python train.py --downsampling_factor=8 --encoder_layers=12 --init="kaiming_normal" --beta1=0.95 --batch_size=256
Rows from block 2 of the encoder of a small image autoencoder, named by matrix and row number. Rows with one number belong to one neuron. Each number is 500 + 50 x the weight over its row's rms, rounded and kept within 0 to 999. All counts start at 0. Numbers have three digits each.
After each neuron's rows are labels from the 100 images, of 14848, where the neuron reaches its highest value: "responds to" is what is common among them. Only what is clearly more common there than usual is listed. The data: photos of arthropod specimens (BIOSCAN-5M).
# fc1: MLP up (encoder.blocks.2.mlp.fc1.weight, 384x192), inputs 128-191
# fc2: MLP down (encoder.blocks.2.mlp.fc2.weight, 192x384, transposed), outputs 128-191

fc1.228:571558538455512528453519525468474514544406471464515544453593512465440557581553502421435605497508410533493510453486407359547473528534470497529485538488494480420575506545486572587508451503562506
fc2.228:499404577554501508535473478465504507475573418555482604480474590491565486528441495545482460548488499500542439456495533513476414589483484615542481534493542502558475537542455545457456518554449494
responds to: order Hemiptera

fc1.331:431483489501433511467511574512457442477413509407436470587524472458528474512508573499562478602475428560482574556622460456547554463436445439525498477521576566526493517454499590452567606523603525
fc2.331:588484549527601470477458552413436563513527518573500437485575476469445558523421481527477498519443402548485476427450591436453442510519543503465445581493504515478511574524469529552546486457454500
responds to: order Hemiptera

fc1.332:505543493588527565550547599465501449526520524467568517537414551519513459478466544550446544466570508522555535589483485523562451541445473503502575439550426484482487491564503443422539497552579535
fc2.332:586448412478469462429503486459424507537472543455501544526497447522471487576549469522469499515464491548426483515536459435494333442582582563467500464455489497552487515417532517528423426453510543
responds to: order Hymenoptera

fc1.290:511595494573506564538546467478518498569550524453509480581475462432467590577553541458500532496476531401468493559546503559483492481595448477540493487551485495438513501460453562482604474577568532
fc2.290:572416555458521504451405466481525451473484515562496481507475627474599459389440500524500516497504425498576452481559499442440502485505594569386456540537497459570406534566516490480430501480441439
responds to: order Hemiptera

fc1.121:534495493419546509446565520489533549514585552535496520528503406421515472515430405495435461492579525517558538591494576475514493536507646514611386424453429389510479442563470524437503490601492536
fc2.121:464451584557496403577528503468453458443454547474557456510474480555534426489504506522547544508487421547521507465464503467527453534610415520431492486488524460419443486482499527511550577512453471
responds to: order Hymenoptera

fc1.286:495429422465454388611544505488481410490469561436424524505467539471534522462529453523555544364495455492524477516476514500523637550517504535440445474523577618468461473500469584469458497461451482
fc2.286:450497517540534483420492479473553562498562506521574463547619508498526432528599481452555400592453543471523477529468566537472431512466464543481516489524486395453477602526570498557513417582504506
responds to: order Coleoptera

fc1.125:528523483513471558498492517390382443582505513583487535469476479524546525588504526454567448456511502494490506491561560463536441496492431574544573421399564544491532458459463546528531475483483547
fc2.125:418426532520536478507503502569476442435576593503565489477566487507517530474476497492466515541576437497484431514493466496510560542543456522519459486499505478550426516520518477462515504493466579
responds to: order Hymenoptera

fc1.104:431512518600561566394482532473479438649438620346417448518564481487489543580515582553511534566482458458409465563460498502496536506485552501529528576414572429488554482451488530420504528492489544
fc2.104:515425478479452540577563560500529464395449600494498460487545489490459554463482362488557447568503500495597438490478509406514437494467448488491477456447598556601464547552600481550498435486487496
responds to: order Hemiptera

fc1.260:480422450475564506550497577507552485511572506419462502568445543432504529506525540430556505469387556510515587607537475484532590559520442459447558504510531611442465536512475600465502528485588545
fc2.260:516472583470515373478550467492479496474504548583579406569519547494463456518552454564510513554534447502505404552489536445473498582457407582445439533480489558471579485560527482533494462498457502
responds to: order Hemiptera

fc1.194:571575560526416533497493549458446404475495512505471553513448469477506451468471496536485481454530456568505494610526534478446507522494580468469473537490458542523586549460543366559408583542593489
fc2.194:478409527472593450513539433502500563574471510528480454529505490476444519555552576463584531546463631455446532484531426472526554444552383464543502474424517578441477481515533502422589534404498380
responds to: order Hemiptera

fc1.221:470499462547460526568450461622586473481531526469434436485576447537494490522536549476432531537509483526526468466451541507557571508525479462502570536529511546459497480521494566409598538509532456
fc2.221:489481472404501542502499560450478510502574433499445585549514529496461497543535465524553512426439454509511454534470489431513533603470534561579370498474609443547536438489535419501503476575455501
responds to: order Hymenoptera

fc1.265:525488487530519540388528591446468490487393467513482593595473434503474445536551489442465497594493492466438447474511450469518543491419471490558567435384518444468523467446463537498427500518578575
fc2.265:493515547448413411495415437508466546530517558551525464436477505439514503499650448557450500468481565506525558588549490494554496469446522513595478581500631476591529476617542489514506497477394415
responds to: order Coleoptera

fc1.30:411536469504528544522488480477544500530446433490440536508511520418440581524455458410551547451538504518474531597454514458610459512513472480497483441547460462392565450562475465467532462500550513
fc2.30:547442607477486568555546538583567496504458541462523495519529513460469521456486441471413543533425428450616425516540586557444437498460495578380415549468537448603424508454537454473516509542437450
responds to: order Hemiptera

fc1.225:423546532478548430518535532582505509452512481515508544555426522419450531422542422461432468483498470466530506553535328539533541487558528448624464496458448459468419455544518559522429486503510458
fc2.225:523458582574526406466436458534398454460472437423497388481509592568618486630403488464522587465477479515454448501570598478469509442482504545474513420529510504504551474504595471451528550499488487
responds to: order Hymenoptera

fc1.375:424469519513433485517552540568536523447564496443445577530444561536510497556566444395496611519511527465517536493477434611470552443586496502441492534566512534467465591523526458582431495464419451
fc2.375:619539466481493626501519495477422473578445594481501477468537439440515507495515517582534475500422439620497534397530535491529536532438540576603456441450522478453531464520507441446639569528625451
responds to: order Coleoptera

fc1.111:518498463434544511537486482629625469393470523493530522495544495549485453518474503505489578648527506580512442580483507472553480582508569481494443576492481455463428468544531552493510537496582506
fc2.111:478529523545511439455482480450447589603570451427478488587508539482459388535427497485591512447473475439490482437444537440458414461490377503519506421546583514520537503506550472460446417561430424
responds to: order Coleoptera

fc1.269:477463507529460457522459536543546479519552517550432626537547543493511514516450480503566485464512552481520498471467494514482546520467521477453524454493428520522482508511558509418392529468521564
fc2.269:478578462486557535358437468453483514539432532436562396501533443465544509490498504387577517569475467568480500621494536530522461406584469456508445520563653566540408472572440527425488505432450442
responds to: order Hymenoptera

fc1.108:485373450517506439531539520461523565540546455502455490363502439446392524577519548455546484535556442557511406499426545512493489461513553521548538489495509478571484426476479484510500547550520433
fc2.108:408553515519476528553536564532494462488421542479557537537502461489528484464515399565508484513451592484480496487606491480533490475543535528491539474462559553414533490546625481501429486509493572
responds to: order Coleoptera

fc1.56:422563584432501457485563466439452469489566458488499509459474551598543481491583487560563572471412632453571444501436556468419613434489511652438529466490561562546500402516434540487486513508445487
fc2.56:540486424569403567504528562514519544545522509519530510542520479419470521548443386456537438505585450497481568445566475512496401422498488488525492509561517471472384561585572493516482488465601529
responds to: order Coleoptera

fc1.184:560579530397493540460445543513498468476511476451522479439476472500486516486532555537395505496445536526448499516466553482542445515472515477570520546408552465484507559485552509424520547491471621
fc2.184:460467528564526504526508420486484570513438519503555528485600487479519563524551483477497485525471565533511501470512484520448523546457495497478502560570479493545509449496450479578529479515503472
responds to: order Coleoptera

fc1.235:480466455489511546543479461540585570424489499440480497538500498487441528454479478441541494572524489511518485540499434465579488511433589565502437541545503395527356465505407592517453500534524561
fc2.235:554539501531499507536635560475468560513496454476483447516593558612582506568399486614466415487495452509560459493510505491521405562548517521486575514651614494553527467525576479534540521562490434
responds to: order Hymenoptera

fc1.34:454531452461473565459531548558498429594482499418521449491526449535523650474536546529575487561476434418388518502445455516505609485491513491476522518537524491504480480480410426468403539509504551
fc2.34:509532549575541487607474543434454512460491529494582492449446444487532500514507477521433429547438499500462491440495417392464627552511505467557498533528407476420503451427457470444585435467441617
responds to: order Coleoptera

fc1.58:450469495524491531471520504554550439416526492409379474486508370465574553502438495502494526561546518464465503529547499521468496505470534387450445498471573464420463465490393596397494520450519507
fc2.58:530548508439543451480519388460514539564511488534556491512553589527416471549511476431585473475442536514436509448488521410429546494554442395502480470453539609586544480555621414580470413571449518
responds to: order Hemiptera

fc1.55:519382484485537568515525561508490470542486522424441489505471481499516548491493512503531514473479600543404481515469458544483645517529435548429507536468627451471450526506449459509456429540460487
fc2.55:549544455421457408487574413465428469440494518543545495466527425413551444576448468456555471566441468445567499433471553465455436471493531446510517475447546475516624469566464453494556566480532478
responds to: order Coleoptera

fc1.5:478490469584587491472451544489513417481469508478525517482573492482550414524439550413562562539566525554423577578414510599525536526511508500528504456543493477542437402504477486520472493554563484
fc2.5:508546451441446544551494517503567641502527493549513487551459462397407583519495439480400434600429511627583547563499504482461454515496406489495496575556499558519494547454576541436623567535476495
responds to: order Coleoptera

fc1.196:444428519468570519538511566460413491459433500448475514513553444513422506511476471447526528407536496541500419537433495387564545478390448606483465521449509604437505512533463508516494462536527543
fc2.196:496396552506485548529404452417495467505536549576551509564567472497555433417569449504381454504464461477514461506603441539501590467499556477459504516519498418505428546517594534405537436529429512
responds to: order Coleoptera

fc1.373:458541626452482496514435469598529438544472547528428487545558563497460386537493562552487425419447466443521553499476513488495488546547406536454552461454432541476664515528559502524495477551493515
fc2.373:480483497533568473461472509433493503452518555422516395387564463423510584557533594473583579565550498536496448488570399538538476506542600489525460537565496571559435484435418515542456542506482542
responds to: order Hymenoptera

fc1.110:519486512501565488460456496472503499506543371409475482501352526503516474440553475519447494521474544482468462448474465623490489481522420514507522541380485504472579458574461547596524490481401437
fc2.110:558490542522448524501481553480465542397519538601486466506575433510452475537549411569499498489501390489534419482472557492576524491502501497484522450614536502455499483518516535430527411556537529
responds to: order Coleoptera

fc1.270:462522485551517522558424521449492511500440566392381469438443544539553525503462519548514445535479446561608501488546427488540483517551538381491492619542502435536488518515585507481493478553438515
fc2.270:457445443531593520556419464405571483527451570559485527486476551464480602483530518513440602540554447537554520433487541560573570550505492562543532536515517446509518464482599540564451506457459490
responds to: order Coleoptera

fc1.75:534519486492417525507461523518504435493470438461502575482581534498530535532542482451429524484470526603514459482517473437445532608505440485548480457577485494435426445485444598582561476506515506
fc2.75:497530493484450580560489514416455484401502587565616443478473472518516543465559503472497515429494499513549510652565517508513518502445447594494434467405503442498538534468518438458474484547499540
responds to: order Coleoptera

fc1.282:495497540445545498519511503485531589413448473473499478557495546493492633449572582526477516542438524554524488463574572528435522508481483516473577492431393494530517465447475546533485485568379495
fc2.282:474549461556453491418438441491413478517446627513467561432551539585365443513445471470549415525529494494488497453386449542441398446564457454517464487499515577521544497546419507515553526432527523
responds to: order Hymenoptera

fc1.59:520564531475493448424545428490505545600512454402510596548464549442438473534492482502492578484468479451559533611393495596477459492593532518529536519488525421336500464507452522560460498563481505
fc2.59:520476520599479480584564440530462503499559576527575385481497568540549524465480480407453505520556438563560438346561447454547435482473505582423447462516478481466505518472499563453525528416498449
responds to: order Hemiptera