Rows from block 1 of the decoder of a small image autoencoder, named by matrix and row number. Rows with one number belong to one channel. Each number is 200 + 30 x the weight over its row's rms, rounded and kept within 0 to 999. All counts start at 0.
After each channel's rows are labels from the 100 images, of 14848, where the channel reaches its highest value: "responds to" is what is common among them. Only what is clearly more common there than usual is listed. The data: photos of arthropod specimens (BIOSCAN-5M). In brackets: how many of the 100.
# convs0: first 3x3 conv (decoder.mid.1.convs.0.weight, 256x256x3x3, each kernel summed), inputs 0-255
# convs1: second 3x3 conv (decoder.mid.1.convs.1.weight, 256x256x3x3, transposed, each kernel summed), outputs 0-255

convs0.208,202,298,269,218,204,202,219,183,144,217,200,157,261,204,196,179,149,173,213,216,185,190,207,168,208,215,135,201,258,196,235,224,183,218,129,178,208,240,138,199,188,224,254,171,205,213,195,151,138,228,192,161,158,193,179,192,231,227,172,210,171,166,205,167,190,229,181,184,212,210,226,240,190,189,184,156,217,199,180,208,112,240,213,195,191,244,170,214,224,184,215,213,163,217,216,230,200,191,181,210,172,221,195,219,220,203,165,217,221,170,240,225,174,218,196,279,267,183,202,183,206,210,158,223,145,217,223,202,210,209,200,184,203,171,164,206,243,201,202,183,243,209,208,181,217,238,218,257,180,215,219,168,218,184,183,211,215,210,110,155,173,226,185,223,183,157,203,220,186,218,214,273,173,192,204,247,234,243,191,222,218,188,217,205,219,192,164,255,194,188,179,227,173,180,229,246,201,173,149,208,158,218,177,244,234,156,215,220,191,154,185,219,163,218,238,196,200,180,207,196,220,128,177,158,177,179,193,233,210,198,134,186,238,173,157,239,169,153,217,167,145,204,221,212,225,227,210,182,206,249,188,231,192,204,193,241
convs1.208,203,164,147,168,189,193,188,240,222,190,208,197,196,146,214,237,202,246,233,200,242,203,194,240,210,212,263,189,161,202,187,194,161,155,201,204,175,146,186,212,173,203,217,248,260,200,184,207,158,230,224,273,134,178,163,277,254,109,228,142,199,196,190,184,204,193,239,168,162,220,187,194,216,141,180,208,206,227,159,210,267,207,190,158,207,195,187,182,142,189,159,197,183,171,225,283,233,175,177,177,204,168,180,140,184,168,158,125,161,199,208,220,194,208,251,150,210,184,209,217,252,198,178,185,214,222,151,183,182,184,216,179,181,160,212,177,155,219,196,244,192,150,179,207,195,267,166,223,211,239,223,176,217,198,238,187,209,239,195,219,193,196,196,183,169,211,202,177,160,157,191,242,247,188,158,261,179,163,261,186,195,182,175,198,252,195,243,193,227,204,201,207,228,165,180,204,198,210,221,176,201,192,178,224,238,229,210,176,188,170,205,194,211,228,238,190,174,185,176,208,200,174,209,233,202,190,161,235,159,235,194,214,167,261,223,218,231,204,204,178,165,225,217,187,188,197,191,244,179,208,172,151,210,197,260,191
responds to: order Coleoptera (37)

convs0.179,199,180,162,216,198,202,203,226,152,155,173,170,216,221,184,224,168,156,178,204,204,187,181,218,250,192,229,258,190,218,251,179,182,185,230,186,199,256,219,220,222,195,220,206,169,191,179,217,203,132,183,176,194,224,218,227,266,170,193,163,237,180,237,191,214,172,241,155,215,204,191,184,183,227,193,216,215,125,221,175,205,132,183,150,199,213,192,244,285,210,194,198,195,221,239,205,201,262,175,202,232,259,183,191,150,238,238,243,258,182,232,153,184,173,216,210,195,238,240,189,200,285,248,115,222,207,196,140,179,219,164,177,205,175,186,240,168,186,175,266,177,179,174,228,233,173,180,170,165,179,160,146,249,204,210,202,161,190,227,165,200,191,159,226,177,215,248,199,226,167,204,214,145,175,195,178,192,177,204,170,152,220,201,219,174,157,227,165,190,188,209,228,162,185,193,181,219,168,184,203,151,214,152,226,208,208,191,170,185,171,186,151,160,196,196,230,187,185,268,232,190,221,168,191,220,177,247,213,164,236,182,193,170,159,191,199,238,217,216,221,204,163,211,202,216,222,179,133,209,228,170,208,215,249,183,201
convs1.179,103,208,228,173,197,203,201,227,227,193,170,230,213,228,243,185,206,200,190,210,147,169,143,195,149,218,197,192,170,225,147,271,220,197,189,170,220,226,193,232,194,239,242,222,229,215,228,189,176,241,217,192,202,210,187,156,195,129,187,171,154,258,210,247,200,217,196,179,181,211,211,185,160,202,202,203,210,167,181,237,210,246,230,231,224,157,184,197,171,134,174,178,231,224,169,225,178,178,222,233,129,194,149,250,185,170,163,185,201,246,218,203,180,190,238,160,195,174,168,195,160,192,180,231,219,254,193,222,252,208,189,206,188,257,249,229,288,193,209,203,259,193,163,188,194,246,218,218,220,195,208,215,218,203,140,151,251,163,181,168,187,157,186,216,193,171,196,200,231,198,250,164,221,211,154,188,216,236,211,208,161,218,240,177,140,184,200,213,237,201,167,215,216,166,222,189,215,176,262,188,186,239,240,196,194,182,214,200,188,244,188,230,220,253,163,199,196,213,243,191,200,186,225,164,224,257,179,230,207,225,238,176,270,171,230,181,212,200,240,181,242,180,172,189,208,185,190,239,157,150,222,204,241,223,196,197
responds to: order Hymenoptera (46)

convs0.125,160,223,143,188,168,219,214,210,208,195,155,192,158,205,216,219,141,174,177,174,234,187,192,195,206,148,217,161,159,162,217,224,232,164,199,252,178,198,253,252,215,177,149,195,259,210,211,236,187,222,205,258,175,200,235,214,228,198,185,152,218,172,232,209,217,273,228,208,257,199,270,182,220,157,156,240,226,221,224,213,178,222,186,227,165,171,159,176,230,184,227,228,217,239,200,210,223,219,170,174,193,210,224,226,194,195,236,228,166,213,152,269,223,151,155,158,205,208,239,165,205,186,182,251,321,212,174,220,164,198,187,214,144,228,204,192,244,178,176,173,137,211,227,176,169,174,211,166,159,239,206,182,176,200,188,187,147,227,170,218,185,242,248,176,156,207,189,156,218,208,141,226,236,224,224,196,188,200,216,218,218,190,167,181,231,220,198,263,191,198,190,237,194,165,167,210,211,198,208,237,126,185,204,152,199,202,251,206,203,203,201,205,158,211,175,222,178,197,197,207,210,151,210,187,152,167,211,210,221,203,233,208,171,200,220,191,200,208,191,205,221,181,262,200,190,170,152,242,200,204,209,232,231,203,152,239
convs1.125,151,206,246,181,225,193,139,212,198,178,201,199,159,155,237,240,225,161,253,161,212,194,211,213,246,185,193,201,210,232,190,129,199,176,224,238,219,198,180,270,147,220,222,156,156,193,127,215,155,223,189,136,184,220,210,224,174,207,188,198,240,206,165,205,235,198,216,220,257,200,159,210,186,215,185,254,185,209,164,192,255,222,223,166,160,196,266,203,216,223,194,165,204,159,228,243,226,147,205,179,222,160,225,141,178,199,165,181,186,231,177,216,223,212,224,184,180,239,159,125,209,193,237,169,199,210,181,183,246,185,221,254,186,214,166,176,154,188,186,193,226,177,174,225,211,227,196,145,176,182,183,249,171,172,181,161,194,187,210,212,179,205,168,163,206,206,204,176,212,219,166,165,128,163,250,188,174,199,182,193,158,169,188,169,212,153,184,210,164,235,191,196,186,167,121,168,203,211,161,206,218,179,181,233,220,202,196,243,162,170,185,220,212,224,200,177,172,144,202,196,200,211,202,222,195,189,245,221,180,157,176,181,235,137,166,169,266,256,230,143,193,207,157,185,195,216,229,226,178,182,241,242,181,180,198,185
responds to: order Coleoptera (36)

convs0.121,174,272,237,146,182,205,198,208,155,197,221,207,225,161,236,212,172,211,204,153,181,217,190,262,169,187,201,201,190,234,216,236,205,214,160,179,208,213,216,242,134,200,183,202,232,154,222,224,207,170,236,257,175,222,192,185,156,221,200,207,207,180,173,171,209,143,210,189,207,187,208,171,235,185,228,183,200,190,166,229,176,283,252,178,222,255,208,172,137,203,190,186,201,192,230,245,231,176,164,199,164,192,185,212,230,150,221,224,179,195,166,186,148,188,213,196,194,157,216,198,197,167,207,220,187,172,186,208,217,217,196,204,218,183,270,217,143,193,220,174,198,173,303,176,168,223,198,224,166,110,243,190,203,214,158,198,237,179,198,186,232,233,172,202,271,204,203,204,125,165,217,162,189,257,188,235,210,257,218,162,232,190,236,172,199,204,205,203,158,203,216,189,193,253,146,174,207,199,191,234,219,195,232,212,184,219,164,184,159,186,192,166,226,172,189,185,215,220,230,188,183,196,230,223,147,238,180,193,229,233,198,154,178,215,159,206,197,151,227,201,199,177,235,202,189,204,214,186,192,291,240,136,196,162,256,222
convs1.121,193,197,176,165,197,213,185,260,193,220,172,202,234,202,224,151,172,194,182,226,177,208,204,206,197,191,169,214,221,184,156,227,185,126,184,205,229,216,189,200,216,243,220,212,171,255,223,222,178,178,240,246,164,230,176,162,209,159,218,150,163,210,191,224,169,220,254,214,197,184,227,188,192,174,178,216,175,214,203,253,174,207,185,220,179,178,201,201,223,217,203,163,218,166,153,213,164,183,230,173,251,185,208,195,174,154,226,143,157,231,250,200,189,159,152,167,188,242,219,212,195,175,182,232,190,235,205,147,201,158,257,148,231,227,159,199,253,162,185,199,193,168,222,233,168,209,180,203,201,209,194,231,188,227,138,217,222,200,118,172,170,181,244,124,201,165,163,198,199,269,147,156,149,207,158,161,209,141,191,158,192,197,238,193,195,196,163,195,281,247,201,172,219,154,195,189,239,192,219,155,192,246,186,171,203,136,260,208,237,155,219,185,183,212,194,206,173,205,242,218,198,185,209,199,251,155,199,182,200,140,168,200,200,152,190,194,163,199,211,245,220,244,215,198,223,142,181,182,188,198,213,175,253,203,217,181
responds to: order Lepidoptera (28)

convs0.126,221,225,173,189,181,162,198,218,183,214,233,186,225,268,199,191,151,189,218,192,192,246,184,177,237,207,182,165,211,207,150,228,187,176,197,199,208,211,212,218,238,235,154,242,233,219,201,223,290,188,246,169,178,265,195,225,195,160,238,190,232,223,209,194,164,156,215,170,169,185,134,220,237,209,187,165,206,146,171,226,188,172,220,175,211,233,211,172,237,212,217,160,179,153,205,208,246,196,215,255,199,172,134,210,188,186,166,196,177,172,233,169,239,180,223,218,234,214,169,226,196,223,236,200,179,218,138,202,175,233,204,248,234,199,225,188,212,277,225,188,208,199,250,201,189,176,102,199,213,219,157,172,201,196,221,215,245,171,182,230,209,244,185,269,192,158,196,190,204,162,223,181,196,113,208,252,167,183,132,230,212,210,189,217,165,230,203,220,173,202,232,193,203,231,219,208,182,180,208,211,179,185,202,236,217,166,193,211,201,172,255,136,185,206,170,195,224,211,174,179,131,138,247,140,150,170,171,187,186,220,162,176,166,167,216,198,159,146,208,224,244,229,219,179,192,197,177,182,176,215,200,194,176,189,228,199
convs1.126,190,186,248,177,224,194,186,202,237,188,248,230,251,204,194,226,250,177,202,218,212,202,209,234,213,227,194,255,198,231,198,252,232,239,193,228,153,243,234,184,250,186,245,186,175,182,185,173,223,180,174,283,177,210,184,233,220,178,180,175,186,262,176,252,181,199,209,227,181,191,211,159,208,211,204,218,189,178,224,237,184,238,136,197,207,213,211,227,258,196,207,180,223,173,189,199,218,186,223,170,240,191,251,209,172,170,203,173,177,280,221,165,169,246,247,161,147,216,238,215,227,229,227,219,207,229,171,198,217,185,228,156,241,206,211,199,144,212,199,177,193,179,205,220,226,244,180,192,197,195,232,257,194,222,166,185,210,191,188,209,201,173,221,194,179,224,210,155,221,251,144,186,201,199,218,256,209,199,265,192,280,168,165,179,190,228,165,184,187,150,221,181,244,243,230,228,279,148,229,254,199,211,175,149,179,224,222,239,209,185,177,222,247,257,220,195,218,186,181,248,193,200,164,228,188,208,210,177,194,173,193,227,194,144,231,251,197,244,215,195,210,266,190,204,206,199,262,212,208,133,222,194,149,224,206,186
responds to: order Hymenoptera (41)

convs0.5,226,235,251,212,205,208,196,160,193,216,167,194,200,196,208,194,255,155,208,254,194,218,202,232,177,196,163,188,200,212,208,183,188,202,205,186,235,268,245,199,175,198,166,184,209,188,160,243,207,185,218,168,211,186,197,247,209,203,243,199,221,188,186,175,224,167,228,280,245,244,189,173,259,182,219,202,198,229,221,157,189,283,206,235,210,178,194,155,196,233,228,179,191,144,248,197,149,229,171,206,154,213,210,250,201,159,147,205,156,177,296,217,219,214,252,215,210,191,149,215,211,189,176,188,165,223,235,186,227,176,176,181,150,189,203,206,173,188,226,210,202,164,132,216,98,170,212,231,210,179,219,231,192,202,216,193,237,207,176,188,218,190,201,205,163,220,238,256,191,218,150,206,176,158,225,171,224,158,203,173,237,144,201,196,211,253,183,217,203,251,206,157,193,203,166,216,210,182,192,177,221,237,216,223,191,195,215,216,235,139,194,163,193,206,231,182,182,196,224,171,183,188,161,248,211,178,186,167,166,206,213,126,154,213,212,186,192,232,249,162,178,226,145,205,198,152,172,145,217,216,217,160,210,269,180,182
convs1.5,179,221,189,260,222,135,205,255,231,219,157,150,178,199,192,209,176,195,227,152,228,225,232,229,212,155,230,221,209,191,233,223,161,155,194,262,206,211,162,255,197,193,204,204,213,209,195,156,144,258,271,227,219,205,161,190,203,233,230,255,182,262,260,185,239,219,221,179,165,226,198,178,215,161,204,232,182,195,216,230,255,225,228,193,233,186,173,205,213,201,170,176,218,246,165,181,146,215,228,230,220,208,159,246,252,209,201,236,222,199,183,221,188,190,158,187,208,160,205,192,258,184,201,202,193,194,171,151,238,168,196,185,234,273,159,181,214,202,200,239,235,248,188,183,216,218,172,135,191,177,195,166,242,205,216,253,220,222,159,152,178,216,189,214,245,214,204,191,207,222,204,234,273,240,151,201,188,237,227,205,187,178,190,212,199,230,195,154,166,175,162,209,200,207,184,156,243,219,170,180,179,211,208,261,187,185,211,202,229,235,209,223,208,198,221,219,264,227,194,229,152,196,268,140,203,198,211,205,236,228,179,184,180,198,231,226,239,234,189,229,160,190,214,178,205,220,183,166,213,208,194,142,170,134,231,183
responds to: order Coleoptera (39)