python train.py --crop_scale_min=1 --encoder_patch_size=[8, 8] --decoder_blocks_per_level=1 --decoder_dropout=0.05 --shampoo_beta=0.95 --max_precond_dim=1024 --one_sided=false
Rows from block 10 of the encoder of a small image autoencoder, named by matrix and row number. Rows with one number belong to one neuron. Each number is 200 + 20 x the weight over its row's rms, rounded and kept within 0 to 999. All counts start at 0.
After each neuron's rows are labels from the 100 images, of 14848, where the neuron reaches its highest value: "top examples" is what is common among them; "colour at peak" is the nearest of a few named colours to the mean colour under the peak. Only what is clearly more common there than usual is listed. The data: photos of arthropod specimens (BIOSCAN-5M). In brackets: how many of the 100.
# fc1: MLP up (encoder.blocks.10.mlp.fc1.weight, 384x192), inputs 96-191
# fc2: MLP down (encoder.blocks.10.mlp.fc2.weight, 192x384, transposed), outputs 96-191

fc1.211,217,219,185,199,191,228,202,205,225,179,201,197,224,213,203,178,172,180,194,199,195,186,187,240,196,206,243,179,179,221,185,222,192,184,194,199,187,224,254,200,167,185,216,172,213,219,196,197,165,190,205,198,195,136,217,218,207,205,161,227,191,173,191,189,209,196,186,164,232,194,185,216,205,193,205,198,200,189,184,191,198,220,178,198,202,208,203,244,211,208,210,222,233,212,188,190
fc2.211,174,208,168,210,236,173,193,205,211,172,170,200,207,200,185,189,198,216,193,199,216,199,206,219,181,215,188,224,197,202,202,224,207,226,198,175,206,231,200,212,203,195,191,200,208,203,200,207,194,213,203,224,220,228,210,172,213,184,220,199,201,215,222,179,224,197,167,214,167,185,232,239,207,215,192,203,216,203,209,180,210,180,235,194,194,167,231,232,178,195,171,141,190,187,163,191
top examples: order Coleoptera (40)
colour at peak: grey (86)

fc1.19,186,191,184,177,216,203,213,215,232,194,208,179,191,178,187,189,163,189,185,218,203,233,207,203,218,176,174,192,215,222,196,181,215,206,211,188,213,199,206,195,169,208,186,199,201,227,198,217,230,185,187,189,231,193,181,220,197,185,185,180,218,228,195,172,208,197,188,207,186,194,203,215,215,269,180,220,223,233,211,167,215,166,208,194,190,211,196,200,165,190,193,185,233,226,226,148
fc2.19,209,185,243,181,209,199,212,214,176,191,220,218,210,214,219,198,240,189,221,193,189,222,173,193,180,231,227,190,199,194,173,200,204,168,223,205,189,208,208,199,237,206,181,204,184,209,223,190,195,216,199,199,194,238,187,123,203,216,187,197,226,192,203,209,201,213,178,209,237,197,214,185,207,180,211,188,183,214,223,254,207,165,185,199,222,215,191,212,212,221,221,227,202,195,197,215
top examples: order Hymenoptera (41)
colour at peak: grey (43)

fc1.381,201,208,211,170,172,170,179,239,182,192,186,193,183,232,191,197,219,154,190,215,204,161,222,235,226,175,222,224,204,223,190,186,270,213,220,203,190,224,206,178,198,195,189,210,207,224,190,222,212,200,223,201,230,203,171,231,227,191,195,224,183,237,168,197,242,227,207,232,217,196,201,208,167,257,219,219,193,194,190,193,210,186,210,215,170,215,222,199,216,200,221,208,203,209,203,220
fc2.381,169,217,214,206,219,206,214,185,235,220,186,223,207,203,199,209,201,227,200,205,180,193,198,186,145,223,187,190,171,187,213,184,173,182,190,191,215,210,178,199,154,204,222,216,225,217,219,206,245,206,215,219,225,207,216,197,195,205,204,201,189,161,216,223,175,199,208,181,202,191,204,191,214,190,190,191,205,222,207,208,184,195,227,186,197,178,201,175,183,182,213,175,176,233,188,203
top examples: order Coleoptera (43)
colour at peak: brown (72)

fc1.228,175,179,226,224,216,182,211,211,215,176,178,218,181,218,180,175,216,211,180,171,163,181,211,186,235,235,204,231,221,185,216,191,200,206,156,229,204,226,226,203,228,226,202,214,163,172,195,207,188,165,206,185,197,192,207,207,187,202,180,226,197,183,168,233,204,200,228,198,215,221,232,208,239,199,209,209,197,207,156,208,161,226,163,181,188,211,199,223,189,198,185,223,152,202,183,218
fc2.228,226,188,190,208,205,191,195,184,233,182,211,212,153,209,183,226,218,172,216,197,213,219,190,173,227,194,216,206,202,201,197,218,170,224,199,205,194,176,174,202,159,191,197,189,224,198,187,199,210,193,200,220,228,189,172,213,256,223,182,187,189,190,259,187,234,172,221,211,209,185,161,173,177,214,177,203,199,212,176,199,192,176,203,162,214,202,201,197,219,172,228,162,225,207,196,161
top examples: order Hymenoptera (44)
colour at peak: grey (49); brown (44)

fc1.301,178,196,196,190,221,204,199,226,218,220,211,206,171,201,162,227,198,203,175,222,165,192,192,224,208,176,202,244,208,184,154,187,215,185,169,213,185,201,219,220,191,195,159,178,209,193,200,187,218,197,194,228,184,222,212,197,211,187,185,199,233,243,225,176,201,209,216,239,212,188,207,195,206,212,191,243,229,191,192,174,247,194,173,174,202,239,196,194,190,193,190,185,196,253,194,211
fc2.301,206,199,141,198,219,200,198,178,217,209,187,171,231,225,210,191,203,231,210,178,233,174,188,188,201,241,160,185,208,224,204,191,205,210,220,228,219,227,188,187,170,201,225,190,187,195,193,194,189,203,215,218,194,195,172,172,185,201,246,206,226,214,202,229,211,179,186,174,169,218,195,201,170,197,212,180,188,173,228,201,208,214,231,199,210,212,228,193,220,185,189,224,199,192,170,165
top examples: order Coleoptera (43)
colour at peak: grey (47); brown (39)

fc1.1,223,210,181,206,199,209,221,187,208,189,187,215,183,175,244,201,197,243,171,190,206,237,208,192,210,213,178,184,215,223,192,204,198,202,174,209,184,211,225,218,189,230,211,203,224,178,223,180,191,201,237,237,195,185,202,209,231,206,197,193,167,209,234,230,201,168,173,209,220,218,191,204,207,193,203,159,230,226,202,202,171,187,212,196,181,203,224,210,163,205,196,210,208,191,202,177
fc2.1,186,199,201,174,211,187,184,187,155,204,228,204,194,243,186,225,201,208,215,208,191,211,220,241,194,176,217,194,207,206,246,200,218,235,223,182,226,240,190,195,197,167,198,184,181,222,186,213,199,207,197,196,221,188,225,207,196,218,218,175,212,198,220,217,183,222,173,204,191,196,186,250,213,164,221,239,172,205,173,204,198,179,222,182,174,210,194,176,226,175,237,217,207,215,187,182
top examples: order Coleoptera (55)
colour at peak: brown (47); black (25)

fc1.23,224,176,166,189,188,183,227,239,213,226,171,220,183,156,170,168,211,182,211,234,177,209,227,178,193,179,183,246,192,213,196,177,254,199,200,199,183,170,191,226,225,208,223,204,188,196,206,191,194,189,209,185,195,158,186,231,220,197,151,180,199,189,219,202,210,210,229,178,199,189,207,202,220,164,192,181,193,219,184,202,203,244,203,212,203,223,218,214,223,203,155,215,202,177,184,197
fc2.23,209,228,183,211,191,182,220,199,228,212,214,184,185,233,201,204,208,172,198,184,210,198,220,191,237,217,228,213,244,195,179,209,184,198,228,220,183,212,202,202,194,169,161,185,205,190,232,198,185,200,176,217,219,233,205,187,204,194,216,213,238,200,170,199,171,171,210,197,218,241,205,218,171,235,190,155,220,208,184,172,172,199,200,166,199,192,204,194,170,159,207,216,184,217,208,184
top examples: order Hymenoptera (42)
colour at peak: brown (59); grey (39)